Weights of a small autoregressive pixel model.
Model: 4.71M parameters, 16-pixel images, width 256, layers 7, activation geglu.
Training: normuon at rate 0.0075, batches of 128.
Rows from block 4, named by matrix and row number. Rows with one number belong to one attention dimension. Each number is 128 + 24 x the weight over its row's rms, rounded and kept within 0 to 255. All counts start at 0. Numbers have three digits each.
# v: attention query, key and value (stacked) (model.blocks.4.attn.qkv.weight, 768x256, the v third), inputs 0-51
# proj: attention output (model.blocks.4.attn.proj.weight, 256x256, transposed), outputs 0-51
v.12:120106127173144102153087099091166150127138162098145096156147141121112106151132134169117105126131101116122105114135144142071110118149113120131121108171096109
v.13:106091143113128108151186120117097114106132165111120129154113149103133135108112148116153147109177162108097132113129123140135109096128068155092115115102168148
v.14:143093150117168166075111131114135112104141144110120100101094151098124158106118135136121156131147161133169155132105124151143154112124121128134129106167095123
v.15:158146161136094089102170131160139115119116175167136188139160156095114125128154146150099115118133102121105149127165167101118098157146126097102089136141135130
v.16:109185110141120168135141129117135129166136068174109155151127130146089085130102099147120091157118127146116114079137101096141119121105110111107088167125186136
v.17:106111136097105137123131101133118173125133128111167085137130156131132126138149143063115169131127120100130085162146094107124135174077128128138130076151090124
v.18:145074099140121104145106130095162107131136133132131145092138116110135126139137094082131133105099135098125120128143114152123126117100136115142094144117150139
v.19:100162129109130110129121135125113154107139136178088091152100115141121155117114164169121139143113127128163154138116168144107122116123140105148101132156129103
v.20:100191127138146060138151125144138106111116140127087137106123116100109154111127158096154106138124120145120095124146155107144141113136157139145158097098133111
v.21:183103134158135138111117150118121105164114116101140123130137085113173186113109119102066125114143102117149122126171115141155155176109074097120134125115118132
v.22:133137130125140129099125085146142144145130126102147208110122130162108134144132132129167114116116127156104151133130125132163066115096114101096138126087145132
v.23:131158129094123068137107139135114113108130144113163118147114109129111134123110079085142166115143144128115127142120134137077167151134141133147149121139155136
v.24:146139154128110140157110126139151130085135149120115132148124146145142155113119098131132142116157149135135113131130094119147133088104089118126159141106130135
v.25:088122136152136102108115140117150105106117113092118112135136146139140145106134104130157168136144132126106102123099110110114170086143154142121121130124124111
v.26:091166179157124116142176109102114127080132118127119103134124138085147138141125155119074129150108128106137113117149071147150113125121113109140133124152139151
v.27:141133123136113121137107114158162125128119085131127097151111157136103090135150089156140110134102081171124102106152086117098154152095106140152170118095121127
v.28:119134138118108124092131109151105187133126158099075136135139108152179098128096091141133136118141103133161133136156146132103096126134137137112091145178175157
v.29:140140121095144138108131127122085134109148182142152162111129115111147088136162151123089146125135114115115118103158177116146158139153111142140145138202109113
v.30:143147111128118100103150125146159066078138126116099136091152112125143132139143102129098085183147161149145134136169139140164120103135096138128118150117098121
v.31:145140131139109113137154107093193091151110112096151120167161123120114080114094083155125094128107108104116108099116145134140118125136134110135084117108156139
v.32:111105121169120147148129126146123113161124122097115143135127098120118159132143196119120129119100093131113139151127105127088184121109125128089127121173101116
v.33:117139111102126117133129128147137101142110174110137152117148080143170115162138153098107079153133097152133161130097143124113136131134110143144147124098115094
v.34:140150136109144117090122120210129132119126112114112104138111166117163110148096179118107153134115135125142112145171136123111106134118083129124133116098164097
v.35:111137137104118089113115170164124157187124098119116143155111121147109144124148126116088116162139154112122117129174135153111113137112123126154144093117165090
v.36:178155157125130126141085120129147147128145146156135117132090089123148136132163108126081080138144101100120135124122136179155164128110125152113123072146094151
v.37:119117129154117177140134127144176174147122136123112145153133127140169160104144136099084120155142094116130088164157125093127115109100117130095082138134142105
v.38:102130109144103138144100122118144128145128126146148107103177137144130121134143131127131117095107125134118128145158129147091130101117113153166108122152135107
v.39:132115124139126109128128073145104132126125144089166174111143130125123118093134129110128146105138108175082138125149165131079136137129151101106114128103140153
v.40:125174133141106133126125123107133154126140106117083130125127098130116141141114090139149141154160106188139116091096127137152149131103148120047120167117147131
v.41:123119136102118156133120083121129099100129139114155102115137162152144110127112137108150183098092107113125127071154137150104101167132085113109123098072125128
v.42:091160117102165120107146139140124099103147097121140117134144144141124128143098116079199131141172120175108180113138121158150129110094126144092127161097140127
v.43:085110111143141086115152138100151100118130091135129140139171110126122107125142127149092141111171104166156121124137160134088158149106129143135112133164154140
v.44:127119116142180147090155090147143093150131113158128100087080136098115131113129114104123142100162133129175155182143188141148142108118092112115110110153163145
v.45:163127157120140155152138121150104151153126135158110133159161133120107179083158137098186131096144101110133165148133092140121106122157089103129087144141155127
v.46:162128096089149142138105117086135145121131084132129137108137078130123104116133132140129100144136099131121127084130092111098108104121098072102110095116148156
v.47:128119119156119130117091139145148125109138158147136143105121168102098122138094175110102144123129147112146149158145137127064143124116107130161130154160142145
v.48:148139112115169092148079131129157109112122103117126117130099150130149112134132130142121117130105138164116130142138104135172107153123112114167111160094151126
v.49:133172128131134146101105149142115129144126133145143118110133140133178114151128104127115155108136115129130143152137081122146137135112116117074152116122101123
v.50:169113159127116104157134102154093115154115186126138111140151164120110152115090139126166134116089130114106130160111119104097094104123141157145152108117130110
v.51:157118100140163133143130115096160140147136101086144096127109148129122105109151123122156104167079142162107116100138185122107147110115154112144122165135124114
v.52:099138126169154147118129114171146150149129152128135142154122115104101155123101148126146184132124111117133141167087121119151103097151140121142137139123126135
v.53:152145108135118080134152115139143131172142075123133156095130151130111144117153130086126118139145151115136129109167124170138139139123083101148145175162147163
v.54:160109131154144139173104152132112105144121108143124150143128135146135160116145103131145146113133114130168101182139161131138164137085108168080133150115120105
v.55:130163143155119088114148135130108122169130147111088138093118128128134128134141121147090080084155122138135132112154170111105109136175170097136144139127119133
v.56:161123172139094113077127110141164109120121099163168150136135149142109153136145104131136138116101151120139131136150110138164127140145102129150110156105108138
v.57:121133135160133133134137135143148127147153147124127149150151124161151125114126118128133119154099123122092108120099145103123124122104131158136129090149138090
v.58:131138142099155113131138116141133127119122130108124118150150152137116162120125141135090149147110133138085109135151169130076120143147121127130114136122135089
v.59:111123085113137131126137118146133100109131141134117118141111124081129121140087086148077109096153141105132173120137146133144137149165107086125114146089115145
v.60:124129126146096127075102121122154103129139124089136149129133132118122137138135137134119107137139147119126169138099119133160132132134160148131120135118121097
v.61:136090111131160129121119154105119148126112098113122103142140093116105132128127124119150093159113168093132114145152101118164111142120119110162138073127123081
v.62:125124087151097119137122116121116145101119138093080130114140150154154130148102080108129171150100103127106125099139107133110092122116176152137102124075126123
v.63:123114128130099071110152117137125133080141105120144127129113149101110157135145171159157094148157095158112118118139151156117149118095153122133134171136122129
v.64:089069168127136081145108181128128154106133172139116134156095091086143151088129122083126131157109146094132132135115112101140142150156125114162100095127132124
v.65:157087130147136126171105153088111146108148166077103113090145155127133175151128096141150131173165114139122142143136129150135129149143127156122114145143131095
v.66:134125157129096137171114146149193068123112083077149121148132133132105141131127121147077104119146115153098128130153137136159144152065120095114157157098152120
v.67:117198120136151097124099131130128142123153139128131166119168129146103096162102135160111119121163155111143120089131126113113126119155127156127120101186141121
v.68:074145092096118166105101146146157147146109110130111112118129168118125070158118161119137130130098135115124129148117101112142094144097126101111050095148120144
v.69:120142081127093149090129170131082094121130122137165124087122138111152182116095154103106129117119177130141133141079106099111134133116152132122118124152113103
v.70:094130141125123125132153143111129156116109156140115104167116181172123111133116131179125132116144091117132122116081146168123151095137113116156140139107135102
v.71:154109125107141126113110113140136165185128115134101125148151094110144152110139122114102080121104142134135121158136098102162114108127150110122166128127128118
v.72:132112141109105127164092128153127113157129123150142112136125140118185119101115097149116058107144088118100084099152149119138171131107167141137140150123133147
v.73:094178116105075131120137112122110130118116150144120137085161134167115135144095129062147119134097142132127135102141087084110146116144159147138139122166166123
v.74:151122137127129150153174121050109139131142104141084130147088133120123147109145112088132101153133138118181115122114123143155153115098152147108116146082135136
v.75:123127128106131175147153145117098151100112150135124149095110156131133122137128110118109100137115152143102132129135107123165141111103161145155089126150109098
v.76:146116092118106153133109125161113120113116144107118137124122127105135090105132125135110135108151156126124190097110107131148155147125122092112137124122132130
v.77:127105120122115101112133100143127100165139130096132102113132132132165123130141107105130139103113109129125112166145138138165110128097098138116121076101081164
v.78:170102127121104125131140139132157118152126107127113147191118150145127094070124110166122122126123118100074107154172103141146160162156163111110080150124128105
v.79:114131136126122083156136105093108149137142118107158098133110163171126129179105153123122125134158139082179148165146123163153120170120137160084094130105082142
v.80:099084127148165111116125135142153138120128093155115173139096119158155143134099078164110125176085139126124146120127098177123130112113129109118086150124127125
v.81:127171143154076105145153146129156163104128174133156123088148164148107111138109152125144130102163142126095147131144125165148163089130112110081130120110115073
v.82:150119112095139084163101147169128141123126151112124184150127128164064110116094111108125139114113132158070154134105076089144151151153124130092123135112111121
v.83:161139148090122156107081140113134144143124128177141194143103146140099149083122106120200158108119143140129127126111130189146121129131158126118168130104120146
v.84:115161125181113145138102133067140160163118130143131089132136116110133119121120089138128113133128181119103099126172157125075124140171122098134121131118116155
v.85:124138105121113155084104110157127105135116135143090156125121098105091115125094154129163090145136101120161154159139111123130143148153169116105110162153171107
v.86:134102132111100115126143143142123153142126133124102148112106129100153094151147106149061099144164151131118107110132070112156096154120139136131109133159130133
v.87:163092140146108151133148110105111121129135063106122089143112126114184126173118103147118126136115133147118076108098120096130107113114110126105131153140126098
v.88:131142151129125133131145106091138134103129154126107097090107071100124139149139092135096134161149129117100146125136063118112175094134139121142108148124111129
v.89:145109135146128144147096149129139151145133076143094172139135122128158163148141134149113131105133101122141121118116113127131122136123090142102116141125097127
v.90:172135123163112147149153116152149110139132123113145101132150121163067083165158117111078079114134165100104148130157146147162150096127130160123164149148149099
v.91:129122106092131088094118115106121157157129096111159097121124126136098098150100101146147080123122137100119159131159147182099088152149128143130127121158138116
v.92:149096121136107150108102172171139125126132161148150154105123101151132109079143115120150120100132172128116108141123144187084175119140092109159184157111104114
v.93:125145158137086154116143139119104123125123116120136089111147138115149100155176121151134106114143143133128169109147113136073136148072138076162131144081139102
v.94:130124150129146107113127135117139105143127161099124112095175130137137112132134141125201155162130149113111158114131123138119100083137167158126090109107160089
v.95:142142136115140144124101133124141081129132201089135138133094122089159149103173100127128129121115148142120127083119090150170110120130112119133125117146092098
v.96:146150127097119129131158130116109114129119118113106133133138133149145135141110136143132117102145140123145064115144078154134144159165109137126107124128136147
v.97:120153130120098142105155138119106132110128124129161111141166130120095107137117155148126145127126132159103120151140100156145153159116130109146169132129124104
v.98:155127108109110174104113103129127131154134114138107153135177087164109111112104163138115126163116155133137129136125132127133112098130150105157127112174095117
v.99:151091177121122146105103152136140100157119099098136146127114088105087084107097085158145089126132104119136123103110126120167121138148130181128128134125177148
v.100:114139096108130141121158150129120126126101136121102154115098123122140116118105143103120103136152127120109112079133148105086181126105149155141154111136119101
v.101:108138154127116166151137151108120122133125084133102111147108128124103088196133115147175109121136117138169138132120130096128118105140115112122114093103160111
v.102:116126165100111146105088098104141156153132154126167132146163145154140163116095138125114104124162167120146116143097155107147142168116112093149146097126106106
v.103:149132132106076152120130163111120147088131124106128156155122131136121112146109115143095112119104130110113131161123123106147130167140164169082169157139109150
v.104:104151137170117145151115120098153082140120136127130134104118130080123121108133119129137110064104128087127138144130111117120090114117130123131149121109187115
v.105:150110126128133132144122129136152142128138164094133090159131132110115125139138124111063098108109135126161102129148123109138120144126182108134104159129126151
v.106:061131131164143113126178146141134137132115126114113048103121128105080113110155156106149154113082135104154133141114111134134110137149153130120125120133120085
v.107:111136149132145112151127114167127120143139122101132168128101107080157123128115101126180119138142148099117119132106134136126153115100178141123120110110105145
v.108:115128091052167132149114136107121122093121104142152178143114106110104159145121094135100118100079117124121142111149139159145132169106075114129129155138137148
v.109:135088126144129154166131151130123132142145133122132140139116156135126126117127092131106098130137126140071128126105127147154123164097126125143125158125126110
v.110:148128124133167178131132113101128122173129104138131132108123097093112109102149106087128095119135103095111109138133078093144127112124081127110157160089141148
v.111:102161109154137105109119165112103166069109145069142122093125120128145151148097136136140110130136098134129121117129148156148154132097127091091138081099140154
v.112:146150129145161158166107111152127134082138101095133100111120115147108133126155112124156164143094121106085102080136128102119128100107128126124111116135158129
v.113:132123135081152106139127102110116114153122149167144123098121139113120123132144085104144141145124103136183120147141117143105151161086089109122141162125164168
v.114:153113097151133111158133121147176151151106127129130151100124094157140085116140120167110149086140122136121140111157067153095121125120141127124088111132097117
v.115:131152133110143138124132106152101145112129172132145138123136164146105150111134090114123117117192127158098147184131160154140088129132082103126148132126116092
v.116:121134094155113146127108139125117136137119105091133069125149162117129126144145178115094176110142088138137144137097149162123122117145127108120150124115160129
v.117:154147107129138121105103102122142103128119116103086134155128117108148122120151125146122148096125120145104116118082124154126121153131110146158098129157140125
v.118:147128128131123108130174151112144177127126111083113119130124144088149139128150131154140113141118159127122144128125109166124165145111147095133117141129142127
v.119:124155119132108118149113104130141119088125155117098098134171114105108140084136135144145138148144166115125142132111177130123131139113139108152120099100150111
v.120:136164113133146137153152095095082182101125096109153158124123087111120143121140114095144123134114115140125164151148175154110150060139109127074139138119140162
v.121:165172085135123138146145101146098092112145116114138178135114134086112167126154112119142142110135082146109113139089096131103156123119113122151151135137103150
v.122:139121109139088140131102126139117108121131141123128141107170148140136092138108119144135114111124093119179110144112139130194114099151194088126165128102110111
v.123:154123130178118108117147113104144142129156118129114102131123124142144104126145116162148136152160147137107090118080145150149139141160171152122144158119122128
v.124:084146109118117138103144144124093110157119101118132093106129106136132122106162151148158157107114118115091120174126085168113137137134110128130149132127117148
v.125:140133112123167132140128148123153113157129138119112142134139087121183090140137147104139152110162130153145106110140104143123127135105139142167069160123093113
v.126:108135106076126101128137153129146125148127149138140127144146120154102164149165103151112139124135131130121108124079090134100133127099175173148133149087126137
v.127:133135106135161099089124131135118153184109094149158106124122102127134105120130132057122131113124103116165109132143118159141124167118114114148116152119108119
proj.12:084119144142151110157099196143108081167142192095119149122168105134103174137112113125144149142127178152163167155137142156109139133123117130130120145085149137
proj.13:177127142129096130139074084151128089143138100122083189107111149162139122131131139126118138141123123117057106134094138142086121129103156110133131146101121160
proj.14:118123147131099122121156159144106143128142113119115129158187109089095156102130172152150066179103161102135167124124181146136086111149157160118142115132156160
proj.15:124127139117127170115088120145114097128110121132082118116173157144132171128159137079113142110149181137110150097137107183150141113112109103099154132089141126
proj.16:115134120132080102138085076135136131118097102150156098116127132120122142105130130117112165124101143098110114095148126158151170138154155081122107121100085108
proj.17:129133107130114118115166125146133108089121159163097107094144140181159139176140109153127157162167101130107168124107129117146110117174137097121127122172136123
proj.18:108148127166121151167158113149117150134127141112105122155130098078154127142154113156107097170124151129156142131138138113098144140140121122154097096095135087
proj.19:123160143116148140138087095135110130107151102095132129098126142153191118126121154149137147117112158103184145142124167096145129144118099105121137176134109153
proj.20:119138118147088123143155140144128097148165142092112142138125140141143099111139114174131148145130133109147149145133153135165147147152095126118108136088110121
proj.21:129114099114145110129114130093127134128125180087116147136127123113116113152147106131138103148097155126100160102122092146126118137173135129128129090158150103
proj.22:112101135097112109096129093112134114131137089143133131120158117131129129124121098106163119131098130117144109146130121144120180133097106184129188144091134109
proj.23:101110170138126111121141139124140151107122117126121164102115101130132144163141159099118122113111138078176131149154105136146133108157142145126090148130125078
proj.24:120130124156153151127126156123151128124078124101123124160054158113124100137161140090111146123137132111108135106133114122116116118128086136113118131123117141
proj.25:175139142168128100121133087104133126139106162153158134128120138112125090114112117145144099133106119115052104155161129107098097122162123148141129141092119154
proj.26:143105127124073137135138100145172130126129120172091172124134168144156102093094125098151107136137181124143158131145147088070148118107121147109159154082124119
proj.27:114109111133127164134111115099178083158100112145170146112168142164142153161137138125140128126109114117124103117141112114154127122123117150086089085187100142
proj.28:204090164109113146168166110151138113115142113147152121096143164153100148120174142109124147133152125173101057167089104141107155123125100129146087142111125138
proj.29:077152165151120126095126114111094173160153174135133151159139118119140144126135148115128118145097157160105103135138126152110124190111151123146127096168135148
proj.30:166142176165088129108107128127118143168129134106127082108108085138133089113153170115128121114142124093156103117129128160137099114110119150120132135087137113
proj.31:097116138139108143139089143102174160161124154111127101125123081177100154133111131144148144134128148126181133132115123120135142134105141101099160140153132134
proj.32:132091147106116087135138150101108146106150147126090079146116148108093146101117117096108093119076130143144112097164097138159111122102097133125101135124145105
proj.33:136105142154150121136152096123075163118088145130154145118079137130166086136144056097099124133122147120133115133098178160084097155112138117087125137143090098
proj.34:117097124118104124125157145136141125168134142123111129112119114098129087149146159142169142084090123112149076110125118149102131142129170131147138175162102155
proj.35:129107108156107161165098154160143112108109105099067150156127075088113130109086122118131138099115118171156094126080125094084127165156123120125145097122101134
proj.36:058121062148082137161118153121105108123173109142158155118125151119151124116125087148191128176145131126149135157106117109126104107090082113128151106140137117
proj.37:166170183129149136138084110137126100119107095131111108150111117121063130119118132178123130154138118177096138111156086126126161109155117165095174049133090122
proj.38:146133159116103143111109135124136163093140117124077113085114138128137173120134100110138123119138150136139117152163119141133134144155150130119125157128177093
proj.39:108110155162151129115105167134129111087145116163120092131136176143141140103137118129110170116125162145108145142174122106081125096098148217119116114152118142
proj.40:137153143154126084109127156109099158187119138121156141080136152134150066123121148133099125138131180135129145122124103118138141102150125098100174119139107113
proj.41:070127171169145116168106132129142162166085135108135127134119089143156150180128117106137148095134094049119135105142132146105094130149150115143087124102125122
proj.42:195136128062106093109098156104112150183074185162150122137113115141141149169139143122138152152155117110116127181128129129132165152103094165106128113119140084
proj.43:176166111128149160118103126144114128174129137117141142132142097188120156124116110107180118140109134145140135110170108142138130116113129105109128135148174147
proj.44:116145168108136121156160116117131128146206102111134147132138103164131142139088122164111102148139140129081129133100082113116132128144154146124113129123187133
proj.45:127141102132121125147118121124149119132101123176118105121115118110126127143147048153104112128154113098133102103120149120143160137082139145135139154105136117
proj.46:146100123137120113167157131109109132161081176161138111122141148146105113129156132135122121159147115081127086124157144166093103175128108113157104092110109098
proj.47:101158116118132148174170119152136073138170092101128111118144126111106111097152139136103131165144129068146105167109134110160124113102138178164121198110090139
proj.48:102096117150143088105120144148133190145120121124136172154151148149133174073170118107140093085096126152114172079108090121148175112141134113145136113118115130
proj.49:131111101100160151112151120134123100130126110130108122152099118097114134159134147204125159123080131110140099151113078117141165132102117120146060170121104139
proj.50:094121139096119127148125123099139143153172128161135121194111107175166102131107143117131111112103154097115127154139137145169108102136075123103093113128122083
proj.51:089129109093125148107106123140168173108139152099115099177137133149163137141136131124159137104113161125121057141115108135137131079145130104118101137119162158
proj.52:160089122149115125100128148063122123133112115081180156120153112112133104091103099127129133141126158142145128151151087158113115104117135113112134126155149119
proj.53:098142108135134077140138121153099117137107151161177162139147118108112154198131103152151131118135109107139113132134148120139147185184080152134128121149118121
proj.54:140111107155124135162119137089132121134152098134139149131141137087083095170161108150103113182126127159149146101149134134082102122125116172156122150128112174
proj.55:111097114099144123132134096123128148096108149137131086174128145139122117118068179097152123123122119119155108147129134143066136077140112100127110147108108132
proj.56:093145099129124127126126160127110097112151138108124155111132124141107102127090137105100137138142167112150106146145127132132164120124116175058151145155169109
proj.57:087150131116133125126145109080142108129068091116141114143071144112122185157129124147109110115151062155102142163112139166158124131096076140082089113125147099
proj.58:113151116182131140150105102127137158128127128128154088149127108178126106098128146138112106088146108156154124162122131139112168102148167147065121153147146135
proj.59:123133140162155149125133106146106145129119122099152119107142166142100126172108130133129117105132136135130178181141122154140120111106155165161159085170121128
proj.60:118130094092099178123118085160127165116095124113140133116111171099099088142158111125147093140122153122132128115110138109134173156143105192117155147113157174
proj.61:126139099145144119132173143107104092127152146122153109103115125121154117119122177122149078098080127135124132160133075109082131074115133123133127084138160147
proj.62:175137131103109113159137083119137132148170130111083125117118139082132136160147112106135161157137144109128138077134155151163150161104157135100133142148126104
proj.63:153158145093094129131093147124154146109084138134134130142134111156183104070131132171122106135075146131121144139152123126116098133129089149103147076146096111
proj.64:128153142115106160127101127156126120141148129153157137146144143151095180137087118152104148123064108121125141084148135153171092125140127134071126150128138114
proj.65:126174143135111105189101118132131138149077135147144098139111127152119124118091167125168153132076152151133114124171137096142174105098141107143127084141080113
proj.66:128145137084151118137160112145136127107142131164115100104074124134131092147133202090123137123133088096167135164137147153127130095108109125178159153165119150
proj.67:116069124106133116152160128137190066163076111150101134120128121113144124160145121129142134121138122166149130147157110110109085158078167117118132127122148119
proj.68:165088123104119113146129140083119105096121116082094149133132116142116154140146119099112149165079132087134149106180160129108131085164118119133116155080077130
proj.69:134155120137107174096095118126156140134126107120094077146159100143138153117138068138116111134144160138106134089141128134127106127114147122158114108181148145
proj.70:170116136110129108094100133133110119156148123159135154148175129128112148179149121098158144133128088130137122155093121109112118149122132104131091107123140126
proj.71:140167117154121074123155146139120126130107115116134089154120141167100110099159145132143136128118076069166117098131135122138152143118118145109104147152131127
proj.72:135127139167134106106130103148106149145179114098134193115130118126109121142117148089131111144146123143134158144083162122122113109098135087085136159117145161
proj.73:170102172150156170088135147124125145129099114124097128174104162136122126090153111120107095131132115140131162151105142158127099124127152110108106120133128104
proj.74:151162193139138098111122101181139134139125154143135121119093108153096099137107117144098116100147109121153132115103113113126141147137087129103154111188139135
proj.75:110146111115126094120116137171148132168148128109153142078111132098079125113078100154111136098130122147191108112156071127088119122127149109133098125139122106
proj.76:153144127139122114105091113117101157159153138117100104159117143099086122160107068146128092101123123115118099140111161145179107124116089111145113194116150133
proj.77:105125141126114078133117161113152132091095079188120147163133137109106177084112150149113128131138123103128139110096143122101097123164139145154170161143176130
proj.78:120121129136122146129116170115107112151141132158163127145117117134163133146149115130127134103096100164150134092113167108156158169125123117105134161171126112
proj.79:150141151125123109125095132085120139107075130102152151096116066096136083135157115102067165133130127163127108128095159104133156131085090159133117146162182164
proj.80:103115138117188115150157120121112156119130146142162119102141152132069084064087102086143168088140127130152124103099131132116143129092132123121151127097147115
proj.81:124117130123113085123137144117128131076099131123129137133116167126111121138162093128112108186076144149101076169165117099133096128141173155145118134156094112
proj.82:124158113145124093116101129102149133173142118150115110118145127162155130109144133134144139181172124121137109130113117159124117122145140116140091104167145131
proj.83:158116114114085135136149182106131158151111081100103060114122098122140143137137128083052105075051132125129137138167110155176148137091111107127111129100147126
proj.84:114132105137121132145141086144157108099119124109178097137142114185088152128131139086153127090114105128164149144127117120117091126136170128110128147126119156
proj.85:139110149098118143152122088127121127133151126155120169092137118137159153120118163104126134177155126170174167141159141137125144137161150110150140126120111118
proj.86:111093130172119135143107146129136131106133116174115147145165159142145154120168151173160113141142143115094153150140089163129123111135122135124126133142160145
proj.87:078158121123122130142154164174107133141109160083112103115156160141096084114127101129135089112158112158136147109098089124136151090125139145136118139102132154
proj.88:113128165131119086107098107134106160139141143091158124128150153101108128149144164123148120143141110161130075143132144126091083165157117122116140102091146134
proj.89:134124162105102134117151142129116104088156173126176115132141107142134118107115097153114132152112117101143061100123136094106094139143145173150192131174152098
proj.90:087101113121130120144064102114109113139130167096097120136157124143103151123093137119097117131094123140177144114171152135124102145084113140123086132147163131
proj.91:145135143134099121126115112097119118117094101126091143131104155148141099141162116071143116098116158098114150109120122124094135109176140116147164101178158087
proj.92:133182123106140173137141188125151130146113113133144094127107124126148104154114121132163118177133143119105183122108126155104133077151074115101126150120131140
proj.93:155176118121142162133124134109092094154100147182159115103086145047093124115149154110107152143093134186126108136104138126116139138119096102090094100107123090
proj.94:168154166117152158127146158116092141142166115137121138146084113128133150151108131102165124129127110162136127102142167145177154131042133073117192117151131111
proj.95:129150123118161134144120113084154176193116126147153108078094147113118124143092096172100149077109189162121120143145177091106135106108090142099138151131100148
proj.96:135113100146144135116122123098099116124118106103107132084156146133087107161102123122124159133123141132136161094135134163116131074111106119118134146117117160
proj.97:149154143156074142128075154182140107114137127144155102149109129141101137123114167070145134138178129111102141125102143108117126184159152153108101123116103124
proj.98:103149130131070155102135106124138133128124164117113105139128095120112172139137144158115116134149140174104157125113155097118136176134158113132137131102163136
proj.99:138143187121110194104095094147115130164124125130136142111100186145123129126094147135116134104126101132125157145120118130142152162170158175160130151113130123
proj.100:107109123178131158137102083116148097105164105146159097113105149107107170146112146087101131107125118159165111162128152136133144099138136139101140064137083187
proj.101:151093109134136105118149092133069166115140150141156118150127123132152144126107184119139117150087192104146131166084133166121113100154113128122147139143120134
proj.102:135089134143120103125100123130151131130132108121114129144085152151173137142157149131107156173079142122103140135113139120148179118097119127162130127137170140
proj.103:147077099085105190125111110146134110122102136191126136112085107177115122131111149153144112085124126169140126108072092173113084148093150135113124120138108105
proj.104:119101126087147120123123134148104132126141098140154135135109161153133130166128121118128119124136110122125120136111090103117131111087125105176164165100125127
proj.105:110162085125156164134143094124118146123085085153093080124132143132144103085124112140134171110098144115132115107150101114146118137130118142105130106101142155
proj.106:183141124091101142140114112135099089109144119134127087122150121140143160104126085116151155148107159135144138062157107107055124146118130134086134108153122105
proj.107:098142115092133137110085161165124164099131165125084116171106145175122150155156121169113135137116131139112091147104145118119092168079110093157118106195125125
proj.108:100139143170122132115161106142107114104169181128125135128092094135131125135125117113152143102073141178110122130154110079109138133128125090142151104140108132
proj.109:107161116125139129111139112146147114111077121153107151141132128117161143135120161085162145129144096138087127127172085136162138135088119129144169155120122131
proj.110:122122132079129147174124116117159111147141127105131115095129180121123137132094184138082140137177102146056127114104141113107089129076152101113125103157128138
proj.111:134115093109153129116142098119146138145184167177153105103118107123127114100101119095168153115123148111147119084123130151124169108155139140120128140126169108
proj.112:119161141141116122144109114152121147112147129173148126085169171150144138115106145178152135138090107102141112143155144077108165131145095163113117118132125116
proj.113:158132125136135169129137160091131178114126116092098100120094124089124111122127122142119132110199166094109169159083108169116113153109146112134156137145084158
proj.114:132167144062135118111167136100115127140146118152126154085125160124128184096108198129138118108160148118140137104124151131159154108177130124180082172127156099
proj.115:107165103126136117117085162110158122097151106088123116118111141107148109110137130133085128113096146107169147115201074116165072115114123147146133114100163153
proj.116:146160151167119131127135191134136107113164151127126116115128074136100147128123150138109110175146121148113113052144120138093101117166126118138146128131100130
proj.117:109139143152078102122106126122165102106183117105134149150096168122135152153125126129147141108132121102071099156144091141091124107140158145132174119137094113
proj.118:109169117124120132126119138107133138172177103108139128112150094143154143133085148146093127045147088066151123128124100112113072120121128112139131150084105151
proj.119:116128146114095113142128137128095138140153120134104099128096149130096139168127115119081128095114130164145126120159122182132152103165150140157102117121128153
proj.120:155088154113075108086111135128200131162165074125133094152133109143131160151134106114122135134171111106140139116116174089110076129122116157110125092151130130
proj.121:107122122143089118185149134154135145101069126146149135119145115103139065130177118162111145136127148110168147126082148153157136144172146104145108129167090138
proj.122:127124109141145163113130133145138124129123126154109129106157143167144139137168110079089170119087134106134072137124135069123145126094130085130089113098117144
proj.123:108136129098125130089117132100123122135064136110112110118140105124135172119080131149144110097147101134124117104141094079146114161100185079174169152159114143
proj.124:131129113142103140155156114090140117145142121141135134136126176130124126110118112148126118145110138177137087106189105124120101105119152111107143148131158164
proj.125:173121118160125126123152151093093124140154089099136123142126112135104123118164131145082103125137113087149154090087136157162100144105136146140139122125119129
proj.126:125111099186085137148117101125091148108153126144137099133133110166151124148149162116097122115118112153199129113155157123125139152083100140106135142108149195
proj.127:069118144162176133136125147109131095112181153138102109160155115163160138121138158140158103124142159161134127116139123121131154089117118128138124125142089104